config.yaml
head_dim: 32
fused_qkv: false
lr: 0.0015
max_precond_dim: 1024
steps: 6600
adamw_weight_decay_other_params: 0.05
Rows from block 2, named by matrix and row number. Rows with one number belong to one neuron. Each number is 128 + 32 x the weight over its row's rms, rounded and kept within 0 to 255. All counts start at 0. Numbers have three digits each. After the name is the row's rms in percent of the matrix's.
# gate: MLP gate (model.blocks.2.mlp.gate.weight, 512x256), inputs 86-171
# fc1: MLP up (model.blocks.2.mlp.fc1.weight, 512x256), inputs 86-171
# fc2: MLP down (model.blocks.2.mlp.fc2.weight, 256x512, transposed), outputs 86-171
gate.295 105:101151096188184129142180109173075082185133129133185117159141102135130109099156156176146125114128185119082113155107121165113150127139160153102065188122123140118148121150106043106125182123067154063094127164064102127106146153206121184096183112123114157107121139
gate.296 095:114159125100080176135163131078139124197079116106124110055120110120138119139148193117161062094130133108187122119110058128087120116140160085093099127121135139195135170151133131130129165089086180113138128136088125134143189096151112133165079172182127090149143128
gate.297 101:120132133194170147077154217150129154093143125145104113126160112155152168166135189161073109161089171127107131155126138162170154055137111164149122156167174127111128106100107167129148066179114079190100127113101142117174100106116124152056101107111113111118126097
gate.298 105:135148130080139120100136134103080145116123132148125110152179102147142109182109170133182103102138098145062148150067173075063167146116182134145195181131177122155132135205179112124107076136134117149084160120104174102132096116143109170143190086121093180180118066
gate.299 106:163051112133120144109118126150061128148128143153098128146168117108108112167133079126133132185197082140119148069133133171109176097121084090104132149106113103164083151072123099093121108110071109203193084111133143141146124119104167127145172108160142126133105176
gate.300 102:093165086154160156150141127149153148155102212131100158169130123140060092155118127108135096118127132139122126075131082127121096155195120123165154126165107091100105085093163105131151087182134092172114108159131174101118127199101075167140127101099102092138129097
gate.301 087:150113138175181146143158096103126139094074068102133211059154116131082125142162104082088143107137147148156096139076078116142109062133115119091129143104077103151131116142057138096135162099157092149126136156148094167121155149142128191112115134125149110136121095
gate.302 102:105063121100106074089150129175108105142120095115155095147138209144074135173096086127100138127089158080131149156065113102159139080166106106140121090122163163048097121155179126144136092076115109133103103126120179159113151140140150081132217148095079154122163090
gate.303 105:130184139141127128087120146111137066148130174169101168139116155167149132127166148140105181080082109155144148123157142127131104120085140085187079109107141172150168134149147145106102098186077104182103195118188157076145045056110105103113084125093116126141124141
gate.304 100:141165145065123075175118097151229118137156076143111108111104145107177150126189139092089119136112100124135143170118040109106178140088144101100166122096095059137043100173060126225180173141129124131158140140143129184176132120150156154118096105130098077140118062
gate.305 102:139155148144148170152157098111116101152067145185079084087112174126149083161121137132155138151104166117134098084131123157151151152136134095129085059124129109149060117126103169144140130192116075161067116116137165100128092165181140097114126140163099116150142123
gate.306 088:148173152108090122156137110134111114175145148104106158194048037119127137186134103125116095117116089124111129106110146136186185153049168122162168103084118163113188125135150093085139171074124155123129149110192125107160137109087144101135128113143061181129063160
gate.307 099:113142140090092144206131156155124092229135068095152159126150106168147174126148125207186139161127074151092085172137147177147157121143118139091089153159146096164133071109152100125133110118117126109139062115122074074114079148115108151121161151104120108114109054
gate.308 090:101072097149149203122133112057156140165163121135118129070107139114170143174124135124138167087105120123147127155153136111129117106113148146068140168157115163093182123071178144114077130085116152113147112096131154118104201125086086088177168129158129144097170162
gate.309 111:166134052072105197146149148126047176132104105118089099152134165108159151072080124150161105147157122100104142114139152153125114165124129162137206115093128129182170141139108157091130140151102135167155142093142081140116116166130112139173072108134098177091114091
gate.310 107:119105092127169149104156092121118106084105116156096063096222146171096133083129173149080100077115143168096142158096132200164187093145171154124100141135146129088182120136104157111069144096141115136097153178167157116116163083155070117197103158172143123176152116
gate.311 105:144187141135158145163153148101116100146128140129162149108165085153068115123175143171142171152136145106102079095198176096073082191117173107116104116150139083136147138174130150119112148151187118114162088107138154105181114070155115178126117110150125152173137135
gate.312 086:114118123128057103068141121095138142138112136081117124104115117153134171080161151108137055112125076171141135126153050161107112121192095095142160092213152041172090070120134121130078108149101159103140131137099100124106165136116167153058109119083165123073108090
gate.313 094:142130177105130130111069130142175101095143136121157138095100134135099157122170109089086123148146117098136100102120129117158108160138141119140156128152160149188154190124151149140176069146085138125178127076191147100152141074130064154202146137162153170120102107
gate.314 090:072104103161177149140149145117123145207119169112058100190151129117091095097126097105125134125116079096178147134137150124150145092104176134154116106187110160203107136183125090114148106079101086129124151096115091085095113108092167149163142111164107098166151174
gate.315 088:119122176079141104141108142084060064067134089083112156078226150193118139140122148135111105147096116146097160127172109159075169105144116084074156134146175128120076099129102107106164148057125071111132086160142161102145112097153135096120116152131068116117106130
gate.316 101:107137103116103122088167136126109131125104133157129149123163177132128069100137141190121084138125148123153165212114140098097113101189141102116124180119053156140155038087129150113079143133128085114154154134117120141126100091163086161120131156092170122077151162
gate.317 101:105182154161150158127073110115152133149138126118058096127160092099145122134124096127143104087082164107196123204056094109111111082148151119177070102120137097122080116170106178146107119125129108144093161096075150080169143188132158191102161146107169103122110150
gate.318 103:190131120160113111167143103101086149097148120209087095104103206135079158161143148132149149144121151059140140132153101185193144128200176138103105153063083128116121171086143132145102192142062079070175134149130066152132122075123128144120165095152154147177036148
gate.319 107:095112209149180130184120104147152098116156109106080153133176120101102074107144136156159172100135100072095100113136162111114096182118090117105155166111125136126070150096085132119159158103157135138138111142117128106045132158134115233097113109112087155079081090
gate.320 102:105076100139145139110104166138096171144110159118075169134162105154138049056136091172085155089145141140075120104138073175208096133142145112125082085111098101132194133183132122157183120142071111110131100093088105099160113132146119127078153136125093130131087145
gate.321 093:130141168102116122092179142108068169130109078142146181128122144150079114113087146165123165124097085183136150100118183193148132114150150105131152100153121074155037069110100122134098137099130140154121088128128146166096139170095184126145106128089128153169129087
gate.322 108:113166141172097136196087082078181124130100084157095119133116145118159117124142127177162109129108103117139143167094083165148147135133176106124137085082166071140146120167144084129120102090141079121101132175057169092092062144123109090145156083125154068140152145
gate.323 103:102174090093132122133107099071179115136056153122117145099109166146035102147148163090089073100119128161155125158089097139170146139137149135116106120107071137181130155099111116174079123159177109110077072111107121089143101131141190097123165172105120126144152128
gate.324 106:130170086119071139124089133157163162112067114145139150130172125146096056127137105147132110089147085123137191144097101103171173129110134120132196110148090086094120104124141102107108208072099102089156092160127096171147134137161147149154135178117123127157113112
gate.325 100:130139116164126125053120092070147121120135085132067111137096083165158138146141122074090102103152128137158125197136122121084163122061076080099142125137087098150097160176165079093100158114104057201109157123178168110155155098092146140136184132156113163132133156
gate.326 104:144174083147105154119135169130135123083099122101113146038148160171160126148117054159153112108087160123127126126119118111094109114162117103130149125108109116155119113224130174124103100120158126075128160141150169083080138147165137115173149189093090128083146149
gate.327 095:115111169100186134180072158102090097106100119147152167062166161133066139108105129119110148120034086111148143112097143078143140098141130154105196110160126115097135133185105176089150140130146133112123136100117134137063113127132067135132125156079123093118142123
gate.329 101:152115097106141117090140171160131119111108088136157128140168143150058110072162129079139134159195140149121138130115124133146085137142146130119104194115071182193110159135151130104106132067181059151152164081113101114226116117097137164090134148092111187071091162
gate.330 099:120139147149141156126080100135185101119139121173172082049086125103121148155099126169177140034101145143154076098132062131110135117085117086103136127151103092159160149105065089119135125114130122108169158179050065089095135152144146126201120127212142182118131146
gate.331 097:097176122161093149126079190122157113177180123115178165092096042109133131157102107097126160118118076160134129145089112130052089079115159172155151191105116180145126097119152162130121098093128083177099168141100116145106129121141165161110133143139125120141149107
gate.332 103:089143149107112127088062150114184118093134159179145153142038065105121140112188161143111107091131128098137098152090071148094169055104050151065164123100136079130118170104143120100157107114186106095191106161139156133142152126150121139158159111158141067115084144
gate.333 093:090114101132104012139144099123107071110138104120128170117091141100123121107131151135110136173173066174162132129150082084162126091110176098097175133082109132076126148184163075107138123119119121114151127101119138127117147099124128198100119176128156131114141087
gate.334 107:143173115127111147126149095086135147089148166156075114119120092110087166167101141083079188188174144114120135122163158133150136222159129147166125124074130123121098159087129127115105105162079134129188078135154181075142192130164099159049092142127100105066092111
gate.335 095:108061099126130141149065096179083172102127132151156104124141149136129172072112123115150127095151134150102134105132063189095148142157090110122090068174124067140087145175125119147175160085121151097134152107079090111162135123152089130112165105140188117113115117
gate.336 101:105184138119111145098154185105059113113153130133104187098133129170131124075124175121168086205072167149077111144154156140094149090146156113145121129083147139163136154186114114106176134074107192114090169111088110102105140124145070169142160165076146101154128115
gate.337 107:130090131135138085164137100168139113088134147165127114120110132102097117128122121112084104178150168170143163140102189172060076174118191148092151132117104165135139134136157087087150134096168085116107148163131107164112117107162134153117123149199156107113076083
gate.338 100:075088156169167144125100112199168125155093152071082174140149192120120186084108106175144053100128141137110152159158118123131180135180091118157117143154135116121096113115122110110165171100149081136108129138132131093137155213147132081159094088133099110077167141
gate.339 080:115146119106110152145173182130151111148083107093142134095108117109097104195161116162046168114108109094137133135131127118118043073106130155050128134175062196116167169131141166182136141141168134123107118130113102132162166212138095132098112189094098104143162131
gate.340 098:098145146165134160081135156110109075120104126105168163160144125153147105044132134067106077118097165117118089153110129160108101060099062108114088112120152153083172160128090138091098169155076121100067111127079114142085143070187111125128087180039096081094239122
gate.341 099:091140074153118113124118126120100127116148092142161160132156145103165097125196160180139108113112116174116136135120132143142113143153152170067124117117144173055126176108093208098105127111183109148090096065116130136213156146228144101143137124172151118179110171
gate.342 098:124146139142032171110134117116165086155089127169104126104093108114150169152137159123170184160134140135129082102153111152055106124133155135080162155050132140182132163091121170119139118157118084174129106141175094133206136121139091100062111112120100082128150090
gate.343 101:158146147142146024048197147104149152121118160113148130193108088190127171092121132110128113122113135147148165207117139137064120118168091110150172176117035106129083076111113108170121075124136120250109097178050127116150072081099164112095126125142092186156125148
gate.344 100:225119160136142118129169151112106152095234133133135101102115154124096145176170035111104119092148139107155019166128136108121160126107158131124152115087139129122096091123107146166099179123132110128122169106129148118150087189155152106161121148112153136171120108
gate.345 105:142118169099155099131088191120112094125167152123175125130119079169132153189150102149141149076127111070201068100064112114101147109141098105100187087131128087051163095067097124145144169170100173105130049126110173099120151142143105145151126171159140150139121171
fc1.295 112:158137130111140062099146099156103133157137128151093119107067108132053098173153118119153160100064140124160152095149106164113141145141164050146091111168158132170121131084196141154116170111119152141144166144134148132081136149095103097005096136150144158076125108
fc1.296 095:089110107116138161091134085155147090070211145107162181124111070087168102131118111119078103151188081121123167167137112133103124155141106131145105095089143107197121134098148131122138088135166132098101055153213083134108113103070066130178159161137152130127145140
fc1.297 092:127129135160163079115137203139138154061095092115136138130174122116146133174113124144118089124130148134123139083134145154160122078094149128141120108127160071115143109129130174134126097168115107180160157118104104122181152108129091136105143072154071113105132116
fc1.298 102:024102184148080151075109164127118133103160130117119155116045116145120083115085197168142179141139138127178105127126127159183134110102159104097143140131053136076073136133071117127148130115122146175126140080128120081140158098135191089183098107148105102147159108
fc1.299 098:148150123120120131114139112110153113143154109117083184068089175130163097148105071120137125123116176125127157175081084142122150122104076158165131174172056120105142115100149175040113158119162162118162145126128085106062125140109089159118149118102139156130111100
fc1.300 106:146136111151186145129084124096150127119058091143110109110128089130143174173149107113108131135158154163159139173118117122107120166096080178113199141080155151114089095144139141158107128127170106205116101113105129117162117152179155090145131149199100128098155165
fc1.301 096:098123057106142129091165110139160105154133123111112161118179146110102150111116131122171110133201082128136095161129143113162135083112094089094112084172192137184117090141096165105156107086174117126032141117134154116108120145134107098169109129156050146158124151
fc1.302 110:097122114093124115126088153130166104087094098080085120187106113117142182144095065161141097111103153073143127139141085120174112089180143125093130148126151096064190143083113136145130138151124148114146109142149116164117144201147151104068127110176097101141125156
fc1.303 103:106112098189131178115157081092120076114121072094151120153124143121155132171083155116107171084085084120085106124143147116179113145127149149142152071133103083148164199110158119146146106086124192138123155146065133159182126145126133116120105178094110104098096100
fc1.304 099:190122082146184150073140094106080144147124168163148140165136161124073153152131155114155129117111093203162157127090155163144158176111124147163091173150123178108176158115143148128126140126150155071135141111112116069091108065140089161101103103073088132151163155
fc1.305 100:144116086159090121142108108097122111089117144124100189187101126169125147092090099150100098189125110133134174140110149136131146147126070093143150121063158105126070084139117175088185140119092122136169121118146112112102068217142199160111128081137081143152165131
fc1.306 090:083114076090217138150116125146169129124205136109132111109127087167135149090092140143119139060159155082097132124148195112102110137163118128152095140109171153155063158113164137123185085121171121160057113105134091087136193075150141140158094151160162164105101145
fc1.307 111:143112161096146169159119115165144122057071150118156114109069173138131109128133161096109188127127103127132151073116080131177147074035137125129099117134051109125150158115146100120160072188150115118104132143148128167104129133165129129198214144092135137161166105
fc1.308 079:129123120161148092140128123131134120176094156074168090195163126104155165058124133135133098124098106165147097071126128147211127091167144169168140086103099070148061124154116141084117132156128149120134085102057113156163125112116184129107114154133095083123131105
fc1.309 112:089162155119127115131146147154092114155155072160148149157111144138149050167135133096178196139111135143135147129115133096097156099154067142060076150116184108112154156159104112146161155092111138106106137157105143116172175081220197167080149113128169104129205102
fc1.310 111:120149115095144121152102134121182134122114103122135092100158070091120099144152146094117112116136153115149103180109107197179208177189120148116041146097130190108134164136116130138120132116125167072125139120176148180140138060131146139147154146198126102144139075
fc1.311 104:152125165182157079122177169137087114087120122108137130131123109096156123114165058153085103139167085171141063104185129117160093076114121125214176124172098130125108079095116154142151099057171112088098132131114166119085071138147116141107092129116126107140087165
fc1.312 084:177122119195162122143171186150147151141144086110066132101137138176167120096173129111122067106153099164137099139143088154166115089133072075172143122202103081144181123125088165186094156152090121119095092094174159168139089157108136168126159161172126175128149138
fc1.313 085:124082109088119131110173165151187138127133069120135133200113165142107111125161066139073181091120129110086066111143044099157167093096111172099062109089130126094094160120158156067128201088127143128135100144140134120131142132132146070153139130136151113148161108
fc1.314 091:132142166128125195127110118153069132148128130122142109108079074149142124105140155146108137138098134131114153156113129128149146192082099136156106140136143121080127111178125113116086111157155128123115131107114105186121154107105128143152141144089092107163100086
fc1.315 079:196121103131107087093180180146092174159131127183122075143123137128128158123107120093106122143156150069198126126126131171101105074164128138174126167156044156154139191165143112147119088127111109165132118141156043118102152158069185064163123125098129154153154131
fc1.316 105:192128119143150121158104128109139097135106104087149102118171140167068105142052159082080132133136144072185125099145119107118111100116098119119166100131185127102076208112087156172159129094095195150115118104146172169129129166163121149110101152129181135127122169
fc1.317 105:148156090101106053110104162102143155121165170105165075140116109144125107107103170086122140123140141124172157131149166090091221134098131144107123132156090148101152159071175080153098158141138167134183036138146135166147090105138095081097134134142124108145143184
fc1.318 105:114131110142100150130162077132130086085129095167133113129134074117140188126122169122104106116081195094127126115175137113138120102115105132178214099122093120110131070131088159121154089095104145119143156097143147181110119115098144142136112092044131133122095072
fc1.319 101:127107155159147144126141079131162119125130134096104151107125170106153126101176171143172118100151089091080108113120097079062101140135104145086078144069106151096105116037155177140131138142130148097179161168107109105120166118163140211096163077151136148103061035
fc1.320 099:144075148136138094118084102147082127102107114170156129128105095120148106148128132153192109131097095166133125124099148110119122159133129075203107132147102150203209110146113129164091118145140103164114151168166111120151141111056154167069110107067115115078112160
fc1.321 094:167158122147098126058083186128142173150120116094084118134153117150127131170190144090094140126178098095055091111132184128116109113153151118145092145088091147158137164118127150112154184161172136091152097056169162146133092149167166132077127119182133089119133129
fc1.322 106:083129078113090109111118047140169135168091140154089113160158132111144179171139116098160085113052126145096171094055101139160157139160123073176128140113173160103161119166170153142071120145152094175118111171139136155177107063128121110145134111087167139139067101
fc1.323 108:159102121092140156196138161123132093121184130093176081175121060123162070191132074089161181120111127096121117164167158092123120102166107127151170117051170092124142080116114111086126131113043112173126146153157140140056105205098117146152136107146143054130136179
fc1.324 100:124107126104166164123167127162172148150138126163110147144161127182069126081082155124091087132106147115159145160088129135115129147124039127109084147117097084125172118161122148129182141142138113159092052066079174056070098070098144094112120134122161126094132111
fc1.325 095:167110125113086150118159101157137145170121136162154171110114101099176107183154137111157098153097129053113135143112162118058173129105094086133110088117138179113132156159151158129084150099128145113136144098108157135089147148100163104122112143177105219098098141
fc1.326 114:140177112176133186084137092117120125157114160131122106112146163115159150155092056163146144119171139150136107131126112091068104123102112156141172116088168143141104111196146161073115088097169160110138196167178111115106179146146108128175111143115082113130121095
fc1.327 098:146107115191049123099144217160114151107134101097111115144126133144147089156150169148150141158146150158120117145114119137134083106118118149105094103115118132057143158081058072142125159125121110126137124173098079140161140093107152090122134068085146165149111139
fc1.329 100:137157160126106151108112114121055165172085138167146140078141113177089137158154071231171124170145107167114157101116127119153171150125115101151152131187136177120095127116174118117106055153113140098164116150160119141043127083113175152069107120121173097143123164
fc1.330 100:137111152074145111112104117147172116134173159079181131123081117142119173163138134104073138111102134108093138085140128118121166137139177102108122116144106126107094109135150114140133082190158140158081119107149123131145127174072142127196115129140118108123106189
fc1.331 101:149146117121093094122166110117163112152140158107143117125163133179134113116112113162185086154135134088155117136095116176126194095142120100110076157109130111160202157115113088160080175140105163151180115095096065103170110063113085122082165110166118197103081155
fc1.332 108:181132137161112099096158142091130100142128133079119114091129133127132132141139161129131145142138160165130117086133108150095096198169145093085154081155141111107090124120098097141158145148136087130159102141134101100099094113185078146112124095121151143160084143
fc1.333 094:126105170135103119201070164071161147118118137058128181100087121120126105167109072188127059117118131125135146122123139097119093126157139184124109126154077120139089106118125201085128108097166133155076087161170147098098167091138166134055134121063155145129102105
fc1.334 111:143045104149097111177155104096121086178141123100189085157143175123148118130126175162121142104058153160151199159134139182140087103113131133158063064166160098132172086121159091092098161148149177071112187120120161088077139155161150111184156098098130158157159154
fc1.335 084:106114162137032154130125137119134109112110123128133125080119121143149119141113094214109145129130097043125073139085148130109151167114144134123137104114173132154204110154174156116110166129114095115159138127143118189130143130167146094144127152139142183114177206
fc1.336 105:136151163081147116144123147174132117161077060178172147093124154177134147068099108112180094124098170156188155122105118150118170170133096167099160160188120130136079108127164150087113121106101144154137084150136053172157138111175160118178116122169116085160203134
fc1.337 111:156172143112047142172102143093132087192071147120156122157154082141140172150162147113156063071126086094135121118088096097150110093085105149105134075151130137120092130096151141117149083098105173149151085112070143085128085164085159075150114125102055146143128119
fc1.338 099:160134138121074081135157114072145151136183128139132107148118141099143126185185119156156116163148134159128158077120091155144120112142103131121157119118095087130149119162116101159086129154160129165228174095121133142147138133136137098125146125139142155159143117
fc1.339 081:104085121055139105161146175140169065121170112149120130123155078059164168132124141123080077125169099058147126144116163134166135134045157093102152172134150142121118127121128148106107125133181150096126126116154129073089136110123071130131125172147048070122152125
fc1.340 104:149140172121128158125097164084162114131138193106115205166079087142080096107092149133122164161139157124138147127156146147070166084126142159135154137107096151068153118059120156157085118078084130085121052112119115145140138113117155184192095145114106117108108056
fc1.341 103:056119178150189161132144099154153166133105135153113112177105109150120125121178131090086117134100122118139219157138143096119134134111108112145130107168160106228088123119111142073106110106146090089156077112144163157072137105102113117127098139128107094113131098
fc1.342 098:138188097180118103084113137123087114089083134100139137148075096159154183157148167121132183093100089136124141146187120171150133144113079104078137130128144073124081134175105099165106200133123148082158127165109102127186077078121157153082155093136159123086122162
fc1.343 099:097118092112134157162128087114175153100114106096154220054129127087156166150188150070112172100143153126123168169103119129131084198146137147110047086122161111090147132141161131110077110147119077092082104135106093118177104144105145127115128127128149116160156117
fc1.344 104:079182083093190132110175086123163091176089136147130193111134043103147181132135152111107126127096159098172191157149172142109126068144149136136146092121143144100099110113184103162137105084124092137044142145170127059122143107136019187101111160105169162105125150
fc1.345 093:152134162168099134085095139163138155127145123111096131114112115092163141088099125119065092140185151134143129117122116135166141062139158146140135161122135103189062118128191127118129116127111100074178119138139117133162147137072171089185126120069146091106162169
fc2.295 101:083120124122132191097092129165169099126115096073111103185113142114166101175088173189139174114160109099163120190149135142144106159158140056119088127134136129129107100151075131135114130136130099070102096099166204101138077116158159193174184119108112136135053129
fc2.296 096:144166126177065157139117147184144106115119117115156126121107153139138133104107122089133113091059142130119160072133153133092136152041117093088097096196158058126158058148172156060140103178105081123126187148089158091121143114151146139165145128093107154095126134
fc2.297 100:128133124138095197152143059067088089155082144148218086147133106133141136113104151136171176137095098125115104090116188068126084128084122179097023172212061118126114148105151072158122122124145191144147151174127133118111146141117150085086108059129150119120157127
fc2.298 104:159128074134085121111153159157160103157092138136084144149151081137108132124116135138119132121123196157082101125120141081118086166140115107134142162158133167038192148160141045172140097112116136165146141121108128085117078167104138187137098137148078100097098147
fc2.299 108:051181157108117156143111137159148125080125101078164093201161098126107108129140095138155160117150123109105153161097146137146170112157161093090070142124156151151147067127094108082137136084130145145168119137117132143176111084122101134116163140153082091138072088
fc2.300 103:073142127061147127159186130146154105113159093118085159080044150177123096114143094130157148106092117170114087100091149130145165123118134091100108113154115125145165130133097085095147123101089106097137108194099124139119127116105139079148134098097164063148098138
fc2.301 090:190116186138074128114176154173116193138130157139127119097083102106122139118122144160107178137076124173098180129136091106145099174097182177174155107114087106090187117113161091142103147201085111151170102111103110144153125144107144132111115131084106099196150192
fc2.302 100:161122085164175111121099193085055169100117173170180103131146109080117065138157189045116092130121146134101129139120121125146102162109131111209130110139102127186080076076151141079147120085157049145151136115196149135158160122125123160143039157118085153102142098
fc2.303 103:106129134091094139156100167072136178144136176133173066108157112129158159094116142132114072134121076145113123099162098173130156142137129148134093104110119128059130096091103103121108096182138122132095102141079153164033141060134113140137126186158136127140133196
fc2.304 099:120158072093150139211104160187102145147093118123148130080150165129190132159075115092145136104135121126114115119152088090060119101155175124069171062088111163173182108154167141150103162146117134119156049167141098143146156167133134152140182128137161159161103109
fc2.305 109:142170048108141103124153111126095105120163055130148143124112136123111085114122137059142173106128133110076132095152119122141121101128095228104141143132054165096135115119164061133106157151172106156160176143155144129117144138126073115073122150159185126096116098
fc2.306 095:128104148165117106090153116141088159115079108123173148116084133082154147125158150118093159174090082202170098123096071156188141148139143141132170090101043091098161080107119113122091192142083136184162167116143119166137159131090105137114149065099053132149053149
fc2.307 103:116136162105150159086191100105137213147147069177126087102129113105176158140186146095104164088174089109164177173111156123129079155158139138157142143131157166086099105144188157139099138062147131054157095110066085117120120148139149135086149097154161132150128074
fc2.308 096:110078172139108141125153152135189172110117103155110150117148153145106088096136128144106182119155144189116152182201143144068113154134112140064157112151090125166142146089102078194127148093218168095179123150119091156149130155128063141150129149161134147150166086
fc2.309 107:103076141141170154114128159051142151057119102105099083108160129090082116175118169161151158145128120128142156115073107100117071140130172131092130103095119154122158130191071170097115145166117127143113139152087179150090067123082130097148126170111078163087128158
fc2.310 102:090137121173125139115137121119133123169162255117118120091092087141100110121092151144123075105141082119140091117176064089068126091162123124098171121106098124157165133133135113148109094120121124118116156146157100147189128073124133125092102133099156161114079146
fc2.311 100:068100168142113135147114130136168109167153153124096157148168192145180128162112116183178125084175247143141127110114119143106120163122088130063119174121122066114133137102173125156128072141148186073191082101160117161188154152150092180112112172147142106148077162
fc2.312 081:125131097142081165182067090152114113107118109215151126197094105144119150140127132130142126096092133053070148111111140104098134160156145143130064145047149098154099159110151134093170098119117117186155122152130100138078186072174143084130105087119145157158138098
fc2.313 108:192181098128125122165155104052129131136173158115162092122103142128145110159048135070126122084130170095168131116098143172157127061110148119115181098206143138150161153097186124180141122161123085140067149090113138161148139107098116133144100140168122185140158084
fc2.314 105:136119117113091066196139145097151103111153110114153154094135116161135156102080132106099128132086131154192175134162168091128128157097101158127086094147104145064113156079144090130131090138105101150151149152121082100120101146185163151135102120143060157122127173
fc2.315 103:121116189090180158157163163130161103125119111168136132120103076081152183141179149188110170106145105136135145126183187109110116188119131153139180088138149159112137129120102136124160155164131163134181094149118125153087132101178083142114092051092141154118126097
fc2.316 101:133129101098151125112199163174141148114105134183077139136124107088166156115161121115161117114112113129135145140183162129192081109144084076137106111177121093073154137137170167124125138120086118146106130193106057104068146113141099107163092120146152088110176121
fc2.317 097:168128109092188116142083180133137115138088135106110127103121099089162137103029079112104152127102151089184068115095128136137143105147113141169189128071224128140136103156184092175174134126164115120099104135184162151101123141176126103102169146166154130124104161
fc2.318 105:149134130097155169105129173129065094181122117126143120131127172096149137077136138112152124124142066137112171127125126124158127142110127063135146124140180096155100163167062137133117024137165061153119167172110080088153141090129110144152125173169112127109131080
fc2.319 099:115148124162087112139100119103129097118143130106169109152133045154071147107117093119129140142137157146111148100149099172138080163153167135126117137173128097160138114126121157058140105128117121112092137144138190109123065116138183157115144157071129142143156111
fc2.320 100:113094155093084143097099153141124149147132179082090086136093105152134119125144104118100116122129148183221138141103141160117140132112085214168203128126160139112126094130166134151165124107066071136131067115146181144129154136123129150131119105131167139180106110
fc2.321 091:149144082120156138185135115092123131141123125110149083121174156105136093094126105192136112139056201082145160131116113140061137127120104164139096092144087103176106133158067132041143092107112104108128125118125111077102118146152145098121165145131154107172145156
fc2.322 103:130092091161167097140162199127192132116130102136125119175093074125095112095127104126157092114164108111123111146130125110120109087057105150123133168164165164187148129138138079119061087127064122135109145118214133147105120170113101109070114167174137143113137141
fc2.323 108:065145127117133134154159074081089078091148132088183172072131146068060141139175135061104097075115127090194108119138099170131159184142115125128156100110176122138176101091138161152125149079077071146122085084091113209109200139182068122051151178201126141074121129
fc2.324 098:147176098135080104144131130097146106136096198095122130093104145106153154135100113164069171128146152181139120073136144109094115137162137150095162158126136138134079140143117149130123076156092109134138123147118164189109187117120112133124098124134055110169116137
fc2.325 097:128159199164103088116110122124064077148136134136126099144134102139103072107120140158121144150180103162123124126160174063098133150195123171114156124154100181146133146138087141122152093099110118146094115090114122105117087137112103151164171000099145079085117128
fc2.326 102:130136147105079124100108142122126159161140127102124107167118116118188153069122149125157133161110161129174166219174154121186094145173089145175105119161112147102120175160077118154167145162089138146124095126121095203139095054145143126133149170122140158161107142
fc2.327 093:095091077103111144138166075131160123128144125111147109120141109086123195127174117136151142142109153143087114129138149151065104114134076128084133127138154146122153077102155089116209100070129162125132157137175095147082156128112115080095185073191142139118156137
fc2.329 106:082118140078165144111104182137203120109154107130178178112150102130134110117121126056124104109134114141146172138165106132101086122124092137105095095147156143141130121126145139120055139104086154148096122128156155126161072105164087093098127110077111062167158126
fc2.330 101:159086153136133148150144112115132162179177141133087109114110126127125157165108151091127162127163162169185111189164148173134135167139135133136120063052140155105157136123064061157187159066079141105136092118151128039125111112135103097092111187114092139095154104
fc2.331 089:159140086148131118091099157167099136120081194142120151131130093122180097135146172088087075119185138110154101159165082165105057144155160138123173129130157170110132108103165105110131117133112119168096161161139143099145090212163150096129112124157158115147122123
fc2.332 109:087180157149181149164146133135116152115125145133158150095170076144100060034169154148187149128186100132095147161115176141195167145146138106142156149095157104135093173066112164135128132155110139135081142173103147143143085076124087160116074144130123118090127076
fc2.333 094:142147087137158139045152117079098118118135157137169077145122134138131179101108112124097138141105093101090135142084081130162135141181125075097110136147191105128141127139087125129147132158117094089168160104099147109111138108138127106099108129240077122156148159
fc2.334 102:120104175111189132094127115133168117104095090131135176166093123109109177197217168137158126116113185071074137101136145112103109087194207162139176156134136144165127121139067171148156106182090105087127102133089121131154124143090123181121184132111113150154167115
fc2.335 099:103105154111158167147110179151131181132084126132130167092073113084114114123130143067113148096178123121075154087121133110097071114113102084132116163125077166155059139141068119164155120161124199150103123152082114077099124161097172152143103163167125143203093101
fc2.336 102:141093096080122080182164130051138197151134208108090106169104180074143080134097175129115145120156073051134096166145132096093122114122102107100175131167129086091114129147102108070163142114137148117124203168121109060100150101157099160140081142136112151106086098
fc2.337 101:130142101120109099076166163160110081094124113077155119163127122088146074167106154125114123161099103143098151128059137133186105134137066109131132173126167162117128076105094131227124166124149169150144093127081095158153109142155147096138098098110186062144153100
fc2.338 097:146125123100108140082123116138113161164179178142120100161157116126154142141161086096190106162129120072161097207089160112121200101118148163041076138158108143137119126086122122163161123110165104116074137073146137113094173084179146112110100086128148092122138152
fc2.339 088:196195123160107152133140150079134134108107145146121128134134194166136158105118138168151119113110097150096151100175079128115119173095171091095105150126155082155117090117133141146112128109118058144143099120154150103122189121195107178165157184083139154103096085
fc2.340 101:108064113137091110231121130181166120078122084187140193184144114101134192133107114093121127154043145083151152132109111125098106108075170135167158148113127192085094115182155134107120178124163165077129165139158131138199128088119114102168098087159092140122149090
fc2.341 098:199102079097090125127118147100104123099153147160086115098107146165118109100132131144071205147129082126072076118111153165128136109136182180107119168087093127125204186173168082187125111083062119107110088165114159116173112113149124117210167118151140112140165129
fc2.342 099:110086149150117150163084081114142103148168163098144108119178137137102170112084126125129060166151107164097113107102112152150108132178044125120117195112147141151116147071154172119128115085179157143052112087183160069134121107162120159172073127093158177170081113
fc2.343 102:100121171091116162097167116111094157146127132193136075133082190110142121116130109165135123128156096105130104111139095102127128102043120144074144167130150152079097133074112104088144132100129158135122124130125107185138110149168123047135069142073134149108056123
fc2.344 102:074118107123125080130134148108113182078165138100120151161072162144111122099180069118138104172102170178121090129116192173145132184101092087069124124118098082118187137105097140179150119165137151124190091070166150174167125155112163099118114084114117139128143158
fc2.345 105:118105146141122118150148155141164078140048103163102163090137199150160115120095161121114142090113165070098159221177103154143165111116157086138092052210128109098144131084125163170066125091169171206076130154066176081127140109095102177087139118150057118106109144